A small image classifier, trained from scratch: arch swin.
Rows from block 3 of a small image classifier, named by matrix and row number. Rows with one number within an expert belong to one neuron, the router's apart. Each number is 50 + 10 x the weight over its row's rms, rounded and kept within 0 to 99. All counts start at 0. After the name is the row's rms in percent of the matrix's.
After each expert's rows are labels from the 100 images, of 14848, where the router gives the expert most weight on average: "top examples" is what is common among them. Only what is clearly more common there than usual is listed. The data: capsule endoscopy frames (Kvasir-Capsule). In brackets: how many of the 100.
# router: router (model.blocks.3.mlp.router.weight, 32x128, trained with AdamW), inputs 0-127
# up: expert up (model.blocks.3.mlp.up, 32x32x128), inputs 0-127
# down: expert down (model.blocks.3.mlp.down, 32x128x32, transposed), outputs 0-127

# expert 15
router.15 105:57 47 70 50 58 30 61 53 58 35 35 58 51 49 66 38 41 58 49 56 61 35 64 60 49 48 55 40 55 56 56 41 41 55 43 53 36 63 39 41 43 40 47 55 54 45 59 50 41 59 70 43 44 35 65 58 61 66 38 47 61 59 45 60 50 57 43 38 66 37 44 48 42 45 32 55 42 59 46 57 59 53 46 33 56 39 62 50 48 53 56 63 29 48 48 52 51 62 69 56 61 59 53 57 52 34 40 29 40 51 51 54 57 36 53 49 52 51 43 64 64 66 29 30 48 46 33 51
up.7 080:63 45 59 68 48 60 45 38 36 43 40 48 55 43 53 59 59 49 63 55 65 61 62 76 46 62 36 58 33 66 35 40 43 51 44 28 48 52 47 52 55 42 57 58 47 53 43 65 57 37 51 63 61 63 55 58 56 44 44 51 42 41 51 46 24 82 55 41 50 55 60 39 40 57 44 45 43 31 66 54 62 54 52 48 57 38 53 40 39 50 46 56 55 54 67 52 41 43 52 55 51 60 45 60 49 47 49 33 62 37 62 60 52 33 53 46 48 48 55 41 33 31 54 36 56 58 56 51
down.7 086:66 59 49 44 56 56 50 55 62 52 48 35 53 65 47 30 46 50 64 48 49 52 54 62 55 41 70 35 61 46 24 60 48 56 57 56 46 47 54 64 43 43 47 53 64 46 71 68 59 40 40 48 54 41 54 35 41 37 55 32 61 51 52 31 59 64 48 49 47 48 40 45 55 69 57 54 52 55 46 63 42 46 43 35 52 39 47 41 31 50 50 23 53 37 46 61 39 34 48 58 49 55 81 48 64 49 45 52 49 52 41 43 41 47 57 55 55 38 59 46 52 64 50 55 34 68 54 40
top examples: finding: reduced mucosal view (52)

# expert 16
router.16 106:46 59 42 45 63 67 64 58 60 47 53 35 51 50 39 68 57 34 51 37 61 59 59 57 57 61 65 50 54 33 39 58 50 52 44 44 45 61 55 59 51 48 40 57 33 57 32 50 81 38 56 42 45 51 53 58 65 47 65 38 71 48 46 48 54 55 51 54 34 47 54 55 55 45 44 44 47 38 61 62 36 34 42 38 36 62 59 30 53 62 61 65 63 52 46 34 54 46 62 45 51 37 52 45 50 58 47 43 52 41 36 73 62 63 37 58 41 49 58 50 49 32 49 40 40 40 49 56
up.7 106:67 39 35 50 60 60 33 54 48 41 59 54 44 46 40 55 33 44 41 31 51 58 62 36 66 59 46 36 59 44 66 44 60 45 50 51 55 53 51 48 55 36 44 49 52 52 55 40 63 49 43 40 45 56 56 62 56 63 64 41 57 55 40 51 43 61 65 32 52 38 59 36 40 36 55 42 55 34 66 75 61 56 61 58 49 52 69 32 72 56 39 54 56 51 58 66 47 26 56 50 45 40 61 38 44 59 47 43 52 52 50 59 47 52 46 47 37 50 53 48 49 36 28 60 51 49 69 53
down.7 100:55 48 56 71 42 62 61 53 51 77 42 34 72 50 38 40 46 44 37 67 49 45 33 46 50 42 54 48 52 48 29 59 44 54 51 29 40 57 47 68 40 51 31 48 49 53 59 64 52 55 69 57 40 65 34 44 44 53 40 45 48 53 62 29 41 64 47 64 59 55 63 57 45 52 52 35 54 44 39 45 51 62 46 58 57 48 54 56 34 50 64 70 54 46 52 59 59 53 46 55 56 64 45 46 50 50 50 58 60 40 45 48 51 46 46 37 59 67 47 60 65 52 35 44 37 51 44 27
top examples: finding: foreign body (50); finding: lymphangiectasia (33)

# expert 24
router.24 095:32 65 44 58 54 62 63 39 47 53 40 38 43 40 46 62 56 56 58 55 67 67 67 51 44 51 62 36 54 52 53 47 45 37 45 53 41 39 35 54 46 48 33 66 35 35 42 49 47 67 58 60 61 67 56 55 53 54 53 43 50 38 49 41 64 60 52 49 40 58 41 33 62 53 67 52 59 47 42 50 31 38 66 52 55 41 45 47 53 61 38 43 71 33 51 40 36 35 56 55 44 53 62 42 53 51 57 53 44 59 40 61 65 66 56 59 31 57 37 37 58 41 40 64 66 51 48 50
up.3 097:33 38 44 65 52 59 52 43 51 61 59 38 50 41 45 44 66 55 55 56 51 54 42 63 40 55 56 47 50 45 44 50 58 53 36 57 43 31 37 75 71 41 49 63 39 43 53 45 59 47 51 56 51 50 52 52 27 45 39 27 38 48 31 28 47 65 59 58 48 52 60 59 50 51 51 63 48 61 63 51 47 62 39 57 37 57 55 47 33 39 54 66 60 49 33 30 50 42 75 53 61 49 58 45 45 56 59 37 61 44 52 61 49 60 50 49 37 50 57 54 57 48 70 59 39 63 41 40
down.3 099:46 44 46 43 54 54 65 53 54 32 60 53 50 47 56 38 45 50 50 49 58 48 61 56 50 34 51 56 61 58 42 69 59 62 62 58 42 51 51 47 41 45 47 47 52 52 24 70 47 61 39 39 40 49 38 57 68 45 34 44 37 51 56 53 58 37 58 55 57 62 59 35 50 62 69 32 37 54 45 45 55 38 60 42 50 46 42 47 48 67 35 67 53 70 54 43 55 57 29 51 59 40 49 46 63 48 58 50 63 43 51 42 49 70 75 50 47 53 72 54 58 68 38 48 44 50 63 32
top examples: finding: ileocecal valve (29)

# expert 4
router.4 102:36 51 54 64 45 48 53 57 39 52 45 67 49 53 53 63 41 60 34 55 64 57 49 37 44 43 37 44 59 64 51 41 40 52 64 65 45 48 55 37 58 55 44 44 63 40 45 68 48 68 40 34 39 53 55 47 51 65 62 47 56 60 44 62 63 78 36 37 57 31 51 47 54 51 51 55 48 35 42 61 72 52 54 39 48 43 39 45 61 33 46 39 40 40 68 59 46 45 64 58 43 63 69 55 53 54 59 64 39 45 59 42 41 52 61 35 35 58 57 41 50 46 41 66 39 53 59 52
up.3 101:36 54 47 54 24 48 47 41 39 62 37 63 49 70 49 56 54 39 52 60 64 56 49 53 40 41 48 70 40 60 58 25 48 49 58 36 37 51 44 53 41 66 52 69 53 60 58 58 49 38 47 55 50 56 41 53 30 47 53 57 48 41 56 53 42 40 51 38 44 48 55 63 50 57 58 59 66 52 34 44 44 67 52 56 45 61 34 54 40 44 46 45 53 39 48 45 58 59 62 48 34 30 33 49 52 42 50 52 63 75 38 44 46 46 49 38 41 55 41 51 67 48 62 67 43 75 55 57
down.3 096:56 43 50 62 57 42 61 49 45 59 37 52 43 63 58 49 51 57 53 49 27 55 42 50 46 49 44 46 51 44 30 36 59 66 53 68 49 56 66 53 56 39 58 36 48 57 45 45 48 39 52 37 60 36 55 25 45 38 51 45 56 68 50 44 62 51 48 49 35 50 45 47 34 59 51 42 38 76 66 57 49 41 39 38 55 73 47 34 48 44 65 59 43 42 53 61 35 52 47 47 43 42 65 54 55 37 46 31 41 35 54 63 48 46 44 52 34 47 65 70 49 62 39 61 51 52 47 30
top examples: finding: ileocecal valve (51)

# expert 10
router.10 102:68 42 51 36 56 42 38 62 51 41 70 46 50 61 68 48 37 45 54 42 31 38 44 39 45 38 59 34 43 38 46 51 63 53 39 35 47 43 63 63 51 45 54 42 65 42 68 39 51 50 74 43 58 36 40 41 39 49 39 67 50 33 67 40 54 39 62 40 54 68 59 49 63 49 45 31 44 49 59 48 46 66 50 55 57 53 50 72 48 50 48 54 41 56 55 64 43 38 42 61 45 44 36 58 63 54 41 56 53 61 55 51 39 50 47 61 62 58 57 64 52 57 58 31 61 55 46 52
up.7 090:54 71 40 57 48 63 44 50 56 42 69 59 59 55 45 47 56 61 50 57 36 35 71 37 65 48 41 49 45 33 50 40 45 54 42 57 55 52 38 56 45 46 60 60 63 47 55 51 31 46 39 58 49 48 64 65 52 47 53 58 43 44 64 50 54 54 62 52 51 71 34 57 47 59 50 33 48 57 50 64 45 63 23 60 51 48 48 53 23 36 49 44 73 56 36 35 42 57 47 65 61 36 35 54 39 39 61 61 61 53 64 48 39 54 39 42 39 47 59 55 59 45 44 51 57 61 41 52
down.7 092:53 52 36 58 42 54 55 38 60 46 57 47 49 47 38 35 68 53 49 40 51 47 47 52 43 38 46 62 57 47 57 43 36 49 46 36 46 31 44 28 41 41 25 68 51 41 57 39 60 57 38 35 63 63 40 50 40 37 48 48 44 32 41 54 48 46 55 39 49 36 53 46 48 50 40 52 45 46 44 62 55 48 51 40 35 62 38 36 35 73 58 39 48 44 53 52 57 57 53 48 37 58 33 61 35 73 42 51 33 58 52 28 45 48 59 51 59 51 46 45 36 57 33 45 72 51 50 36
top examples: finding: pylorus (32)

# expert 9
router.9 101:35 59 41 54 54 62 48 43 38 63 56 48 47 41 35 50 65 41 60 61 33 37 49 48 70 48 38 60 36 29 51 45 41 45 59 41 39 29 50 59 54 63 53 60 45 58 45 50 50 44 34 52 61 69 52 40 46 42 54 55 40 42 62 32 64 54 51 62 55 64 61 41 54 57 59 59 46 31 61 53 37 65 54 56 67 66 42 47 39 63 46 39 62 36 44 54 43 46 30 59 48 58 37 34 44 66 49 53 69 43 46 42 49 60 40 61 63 62 45 48 48 42 45 60 51 39 56 49
up.3 118:30 64 43 52 53 60 39 51 41 44 42 60 52 70 50 66 60 38 54 43 59 64 36 41 62 69 49 61 62 50 47 47 52 34 48 48 53 47 39 37 42 51 57 52 58 45 40 52 56 44 13 51 68 54 32 71 52 36 38 59 65 39 45 44 44 50 54 42 57 51 50 46 48 62 49 48 55 55 56 56 67 58 39 46 58 65 53 40 60 49 45 41 44 69 49 47 51 21 41 53 43 66 46 45 58 41 40 37 52 45 63 66 57 47 48 50 49 46 50 52 51 38 53 57 62 31 67 56
down.3 126:50 62 57 46 45 57 50 46 46 56 50 73 49 40 38 68 38 31 50 43 51 54 45 51 57 56 56 50 59 51 47 42 58 44 54 59 60 45 51 58 57 55 44 42 50 39 44 37 31 56 51 52 44 39 39 60 28 61 56 51 37 57 52 42 55 82 51 35 53 50 38 24 46 44 33 47 35 44 44 70 47 41 40 46 63 47 46 62 63 35 42 52 64 67 40 63 39 70 41 45 48 51 53 62 45 56 41 61 54 62 57 59 41 34 70 54 58 34 54 41 49 46 65 57 46 54 46 57
top examples: finding: blood fresh (50); finding: pylorus (43)

# expert 21
router.21 097:65 48 54 57 44 41 51 56 61 52 58 53 53 56 41 65 32 33 54 62 46 34 58 54 56 54 53 63 59 44 66 59 43 31 56 38 62 59 65 62 44 50 56 62 50 55 52 50 39 31 58 54 49 55 54 60 56 32 32 49 58 45 52 49 46 55 47 43 37 60 53 55 35 50 41 36 57 39 58 50 61 63 35 61 36 45 41 44 49 60 53 62 62 40 65 62 50 64 38 47 57 29 27 40 45 63 51 53 59 38 60 45 48 48 28 66 66 44 63 57 62 39 57 69 45 59 42 45
up.7 101:49 54 44 35 46 56 33 36 44 58 65 40 59 55 60 57 43 50 58 69 61 34 48 39 49 42 71 37 40 43 40 59 45 39 32 47 66 55 56 39 54 61 40 63 50 54 56 65 54 43 48 52 47 52 34 52 50 59 51 56 56 45 60 58 36 55 64 49 54 36 45 46 40 32 51 53 53 39 40 70 74 48 42 45 55 68 63 47 33 54 35 51 46 52 50 45 56 34 43 44 30 60 49 33 47 47 48 70 39 64 62 59 52 48 47 53 38 53 64 40 67 40 71 54 49 48 54 54
down.7 101:58 43 46 39 27 55 52 37 81 51 38 57 58 38 39 47 57 27 40 49 28 37 40 56 40 64 54 54 38 48 66 52 77 58 51 65 60 45 43 53 42 47 65 34 35 54 49 54 48 59 49 45 50 38 60 56 57 68 58 44 45 45 50 65 48 47 41 51 45 43 36 53 52 47 29 38 40 54 69 43 46 68 48 53 47 42 55 51 76 36 49 48 46 67 42 61 48 56 41 49 57 50 51 47 60 59 53 52 45 44 46 42 43 39 45 32 52 59 48 53 54 46 64 58 56 42 60 48
top examples: finding: ileocecal valve (99)

# expert 22
router.22 094:46 38 66 56 40 55 45 40 30 48 50 44 49 57 51 59 56 31 61 53 45 47 43 40 51 34 32 36 45 40 44 38 41 40 57 48 32 40 61 45 53 56 51 51 59 47 52 57 59 64 47 52 64 53 39 31 64 47 51 63 34 29 58 34 61 54 63 64 43 62 46 43 53 57 64 64 29 46 42 62 38 48 68 41 55 39 47 58 53 61 42 29 49 41 58 66 70 59 51 48 47 56 54 45 55 63 40 45 45 67 40 44 57 55 56 65 53 63 42 52 72 40 54 44 55 63 49 51
up.7 085:54 50 39 43 53 55 80 59 41 51 49 33 58 58 49 62 47 33 65 61 44 52 44 60 44 47 40 51 43 60 69 48 49 46 17 67 57 36 46 51 40 47 50 42 31 45 45 67 53 43 39 66 53 48 68 46 72 49 50 55 58 58 53 44 43 46 41 36 42 49 38 59 48 56 57 50 45 46 51 47 52 45 45 49 34 44 61 17 30 48 45 45 58 60 56 26 52 43 54 34 42 41 42 46 52 41 54 57 40 43 52 48 64 49 43 54 52 49 43 29 61 44 53 44 40 46 54 53
down.7 095:53 36 45 55 44 78 54 44 39 48 34 39 48 66 46 67 60 82 47 45 35 45 55 32 62 60 50 29 51 49 43 62 53 74 57 41 45 58 38 39 51 43 47 52 56 51 76 52 39 69 50 56 41 49 53 46 35 58 49 40 32 43 61 59 59 43 49 47 36 32 50 51 52 66 60 53 35 51 45 47 57 50 51 48 50 45 62 55 51 49 44 54 57 53 47 47 48 50 56 46 63 56 46 41 60 60 59 40 72 53 57 38 39 36 42 62 66 37 44 59 36 58 48 56 58 56 47 42
top examples: finding: pylorus (32)

# expert 13
router.13 097:46 55 34 52 67 41 45 45 31 63 57 44 49 43 46 57 61 45 67 58 52 54 43 39 47 48 47 64 67 43 51 38 49 36 44 50 45 43 49 34 62 51 46 56 62 64 39 51 58 51 38 45 56 54 51 36 49 32 60 60 52 56 52 51 56 52 58 52 49 41 54 43 45 62 44 50 28 34 76 67 46 67 53 48 46 38 55 48 48 60 43 46 65 53 56 26 53 53 32 51 36 60 59 36 52 75 60 25 57 51 58 59 50 32 52 56 36 57 51 34 70 54 47 56 59 44 53 44
up.3 089:45 62 50 56 44 42 49 31 45 41 54 62 49 49 40 47 44 43 43 40 41 52 75 58 52 58 45 48 40 67 44 56 51 40 49 47 60 39 36 39 60 42 46 66 51 52 48 52 59 47 38 50 47 45 39 64 41 35 37 74 50 46 50 53 46 59 54 52 65 45 41 41 43 52 56 57 49 63 73 38 49 59 67 47 38 47 55 36 77 38 50 50 64 40 39 39 47 37 47 54 54 63 46 51 52 50 54 53 68 45 32 82 56 52 61 58 41 53 57 48 54 29 72 58 51 37 51 52
down.3 101:51 54 46 62 63 41 46 55 48 39 41 50 44 58 45 61 41 54 40 51 49 55 35 43 64 36 69 46 54 53 49 60 44 52 53 41 74 50 47 34 50 60 60 63 44 49 31 24 44 37 60 47 55 41 59 39 44 27 67 57 56 50 46 32 55 29 50 39 33 52 58 56 42 41 51 46 72 62 37 44 69 43 36 37 36 58 56 47 43 40 54 50 42 81 49 52 56 44 47 44 45 43 58 48 47 35 58 44 52 35 62 55 55 57 44 49 39 49 39 40 35 46 40 54 59 57 47 59
top examples: finding: pylorus (30)

# expert 20
router.20 094:63 45 60 54 50 36 37 56 33 63 65 50 41 44 57 58 56 50 53 68 38 31 40 44 57 44 44 56 71 46 40 41 58 50 51 44 52 53 57 51 57 55 42 53 57 54 34 58 55 34 51 58 58 35 68 46 56 49 43 56 50 37 54 50 42 53 58 44 60 58 52 51 43 50 44 44 48 57 62 47 44 66 60 52 51 50 53 66 46 52 52 45 47 56 43 42 78 65 33 67 42 65 41 43 62 70 35 29 55 42 65 55 38 39 43 49 57 30 62 56 70 52 53 34 64 65 49 31
up.15 091:38 48 47 54 44 51 47 44 50 65 39 57 45 57 55 57 56 50 44 52 48 56 63 50 56 43 57 58 49 59 52 55 57 57 48 50 28 56 43 26 34 69 47 37 45 57 60 50 49 46 34 51 37 60 60 55 44 48 34 54 42 52 51 45 57 47 67 47 54 69 56 50 38 54 63 55 39 52 32 42 55 58 45 55 66 46 62 72 36 55 54 37 68 42 18 63 42 60 46 49 52 31 52 48 46 59 70 55 51 49 51 62 53 52 52 55 32 43 41 71 20 49 66 58 51 57 53 48
down.15 095:64 65 61 53 52 56 62 44 48 50 35 49 49 31 33 49 25 30 44 44 45 43 35 46 41 51 47 34 50 59 46 39 44 48 33 50 34 26 57 56 48 42 57 56 42 57 51 53 45 47 60 48 53 38 42 52 62 62 40 58 50 38 53 68 65 55 53 40 46 47 42 64 54 71 53 46 53 46 64 56 51 48 52 38 35 39 53 58 45 45 38 47 56 49 72 42 57 43 39 45 44 44 58 60 48 48 37 35 60 46 31 65 64 52 69 55 49 46 37 62 45 46 60 48 62 69 71 46
top examples: finding: pylorus (67)

# expert 2
router.2 105:56 53 58 65 54 57 31 49 39 55 59 53 34 55 62 68 62 36 35 50 51 52 47 50 56 45 41 47 53 40 36 42 58 43 70 32 41 41 49 60 61 51 47 36 47 53 39 57 69 46 46 47 58 47 49 48 68 44 41 35 42 28 46 50 61 61 47 43 44 58 54 44 52 69 38 53 39 36 50 45 44 64 63 32 51 65 45 51 45 43 50 38 41 49 47 53 60 43 40 67 39 59 49 43 68 54 37 40 57 50 62 73 41 54 57 41 44 52 53 55 64 33 55 50 56 25 66 64
up.3 103:70 37 65 54 47 40 51 48 42 48 47 76 53 42 45 43 55 46 48 59 38 53 45 66 46 39 60 35 52 68 37 60 69 69 49 45 44 54 30 44 39 40 46 37 53 56 49 57 51 62 43 36 55 52 50 45 62 51 38 44 43 38 55 41 44 56 34 39 50 47 63 49 60 48 48 45 36 63 35 44 43 50 66 44 31 30 54 44 45 55 60 38 40 41 60 61 66 64 70 47 65 60 54 59 63 63 55 60 37 55 41 53 51 61 60 44 59 62 57 63 63 54 43 44 65 51 61 48
down.3 115:49 58 46 44 54 54 66 50 55 55 40 47 49 53 42 33 61 58 46 58 41 61 50 52 67 33 63 39 38 71 56 66 41 48 50 76 44 63 63 42 56 46 62 46 57 56 51 56 55 62 68 58 51 55 61 16 49 38 59 51 43 30 54 45 59 56 49 68 44 51 56 50 44 48 49 55 74 52 51 45 51 52 39 49 33 40 47 60 64 41 46 58 45 31 57 44 38 52 66 50 60 49 54 29 62 54 62 55 65 46 55 61 59 35 50 43 26 49 58 48 46 48 47 46 52 58 53 56
top examples: finding: ulcer (27)

# expert 6
router.6 099:57 63 55 61 48 62 55 40 72 64 38 62 50 46 48 32 47 56 55 63 50 56 57 68 35 52 53 44 57 63 66 72 46 60 59 66 48 63 38 42 32 44 46 44 41 36 71 52 49 54 54 50 44 55 52 68 51 58 40 34 35 56 56 55 64 48 42 58 43 40 37 41 46 57 44 42 60 56 38 45 44 33 54 42 40 44 40 52 33 42 47 38 45 31 49 48 33 54 62 29 61 40 54 49 54 35 54 54 35 44 44 45 46 59 64 53 52 54 35 67 42 50 37 54 39 56 48 62
up.15 102:50 36 50 51 56 34 43 65 42 54 51 56 48 73 65 45 49 54 55 51 39 40 59 49 60 49 41 49 48 53 41 47 67 56 62 40 56 48 51 48 44 57 55 50 41 46 58 38 66 63 50 43 50 56 39 62 59 47 20 50 29 40 53 42 62 39 46 49 41 47 66 54 40 62 63 58 54 36 46 48 49 33 54 44 64 56 51 50 69 32 55 37 45 48 47 57 60 40 39 44 61 32 22 41 50 31 48 31 51 46 70 54 60 50 54 61 39 46 51 58 56 56 69 48 53 32 65 44
down.15 103:57 50 58 56 50 49 54 50 55 57 48 25 43 44 45 37 47 44 44 62 67 64 54 56 36 47 35 48 59 53 48 53 53 52 63 29 55 51 58 60 42 36 42 33 51 41 57 60 64 51 36 55 59 64 48 49 60 55 32 47 46 58 42 54 52 43 45 42 36 52 53 45 64 49 45 46 48 48 62 47 56 79 17 48 49 36 64 53 29 42 57 51 42 31 47 50 26 57 37 46 47 56 66 60 58 47 49 40 68 50 48 64 52 48 45 40 65 65 48 60 37 47 38 35 58 53 56 48
top examples: finding: reduced mucosal view (75)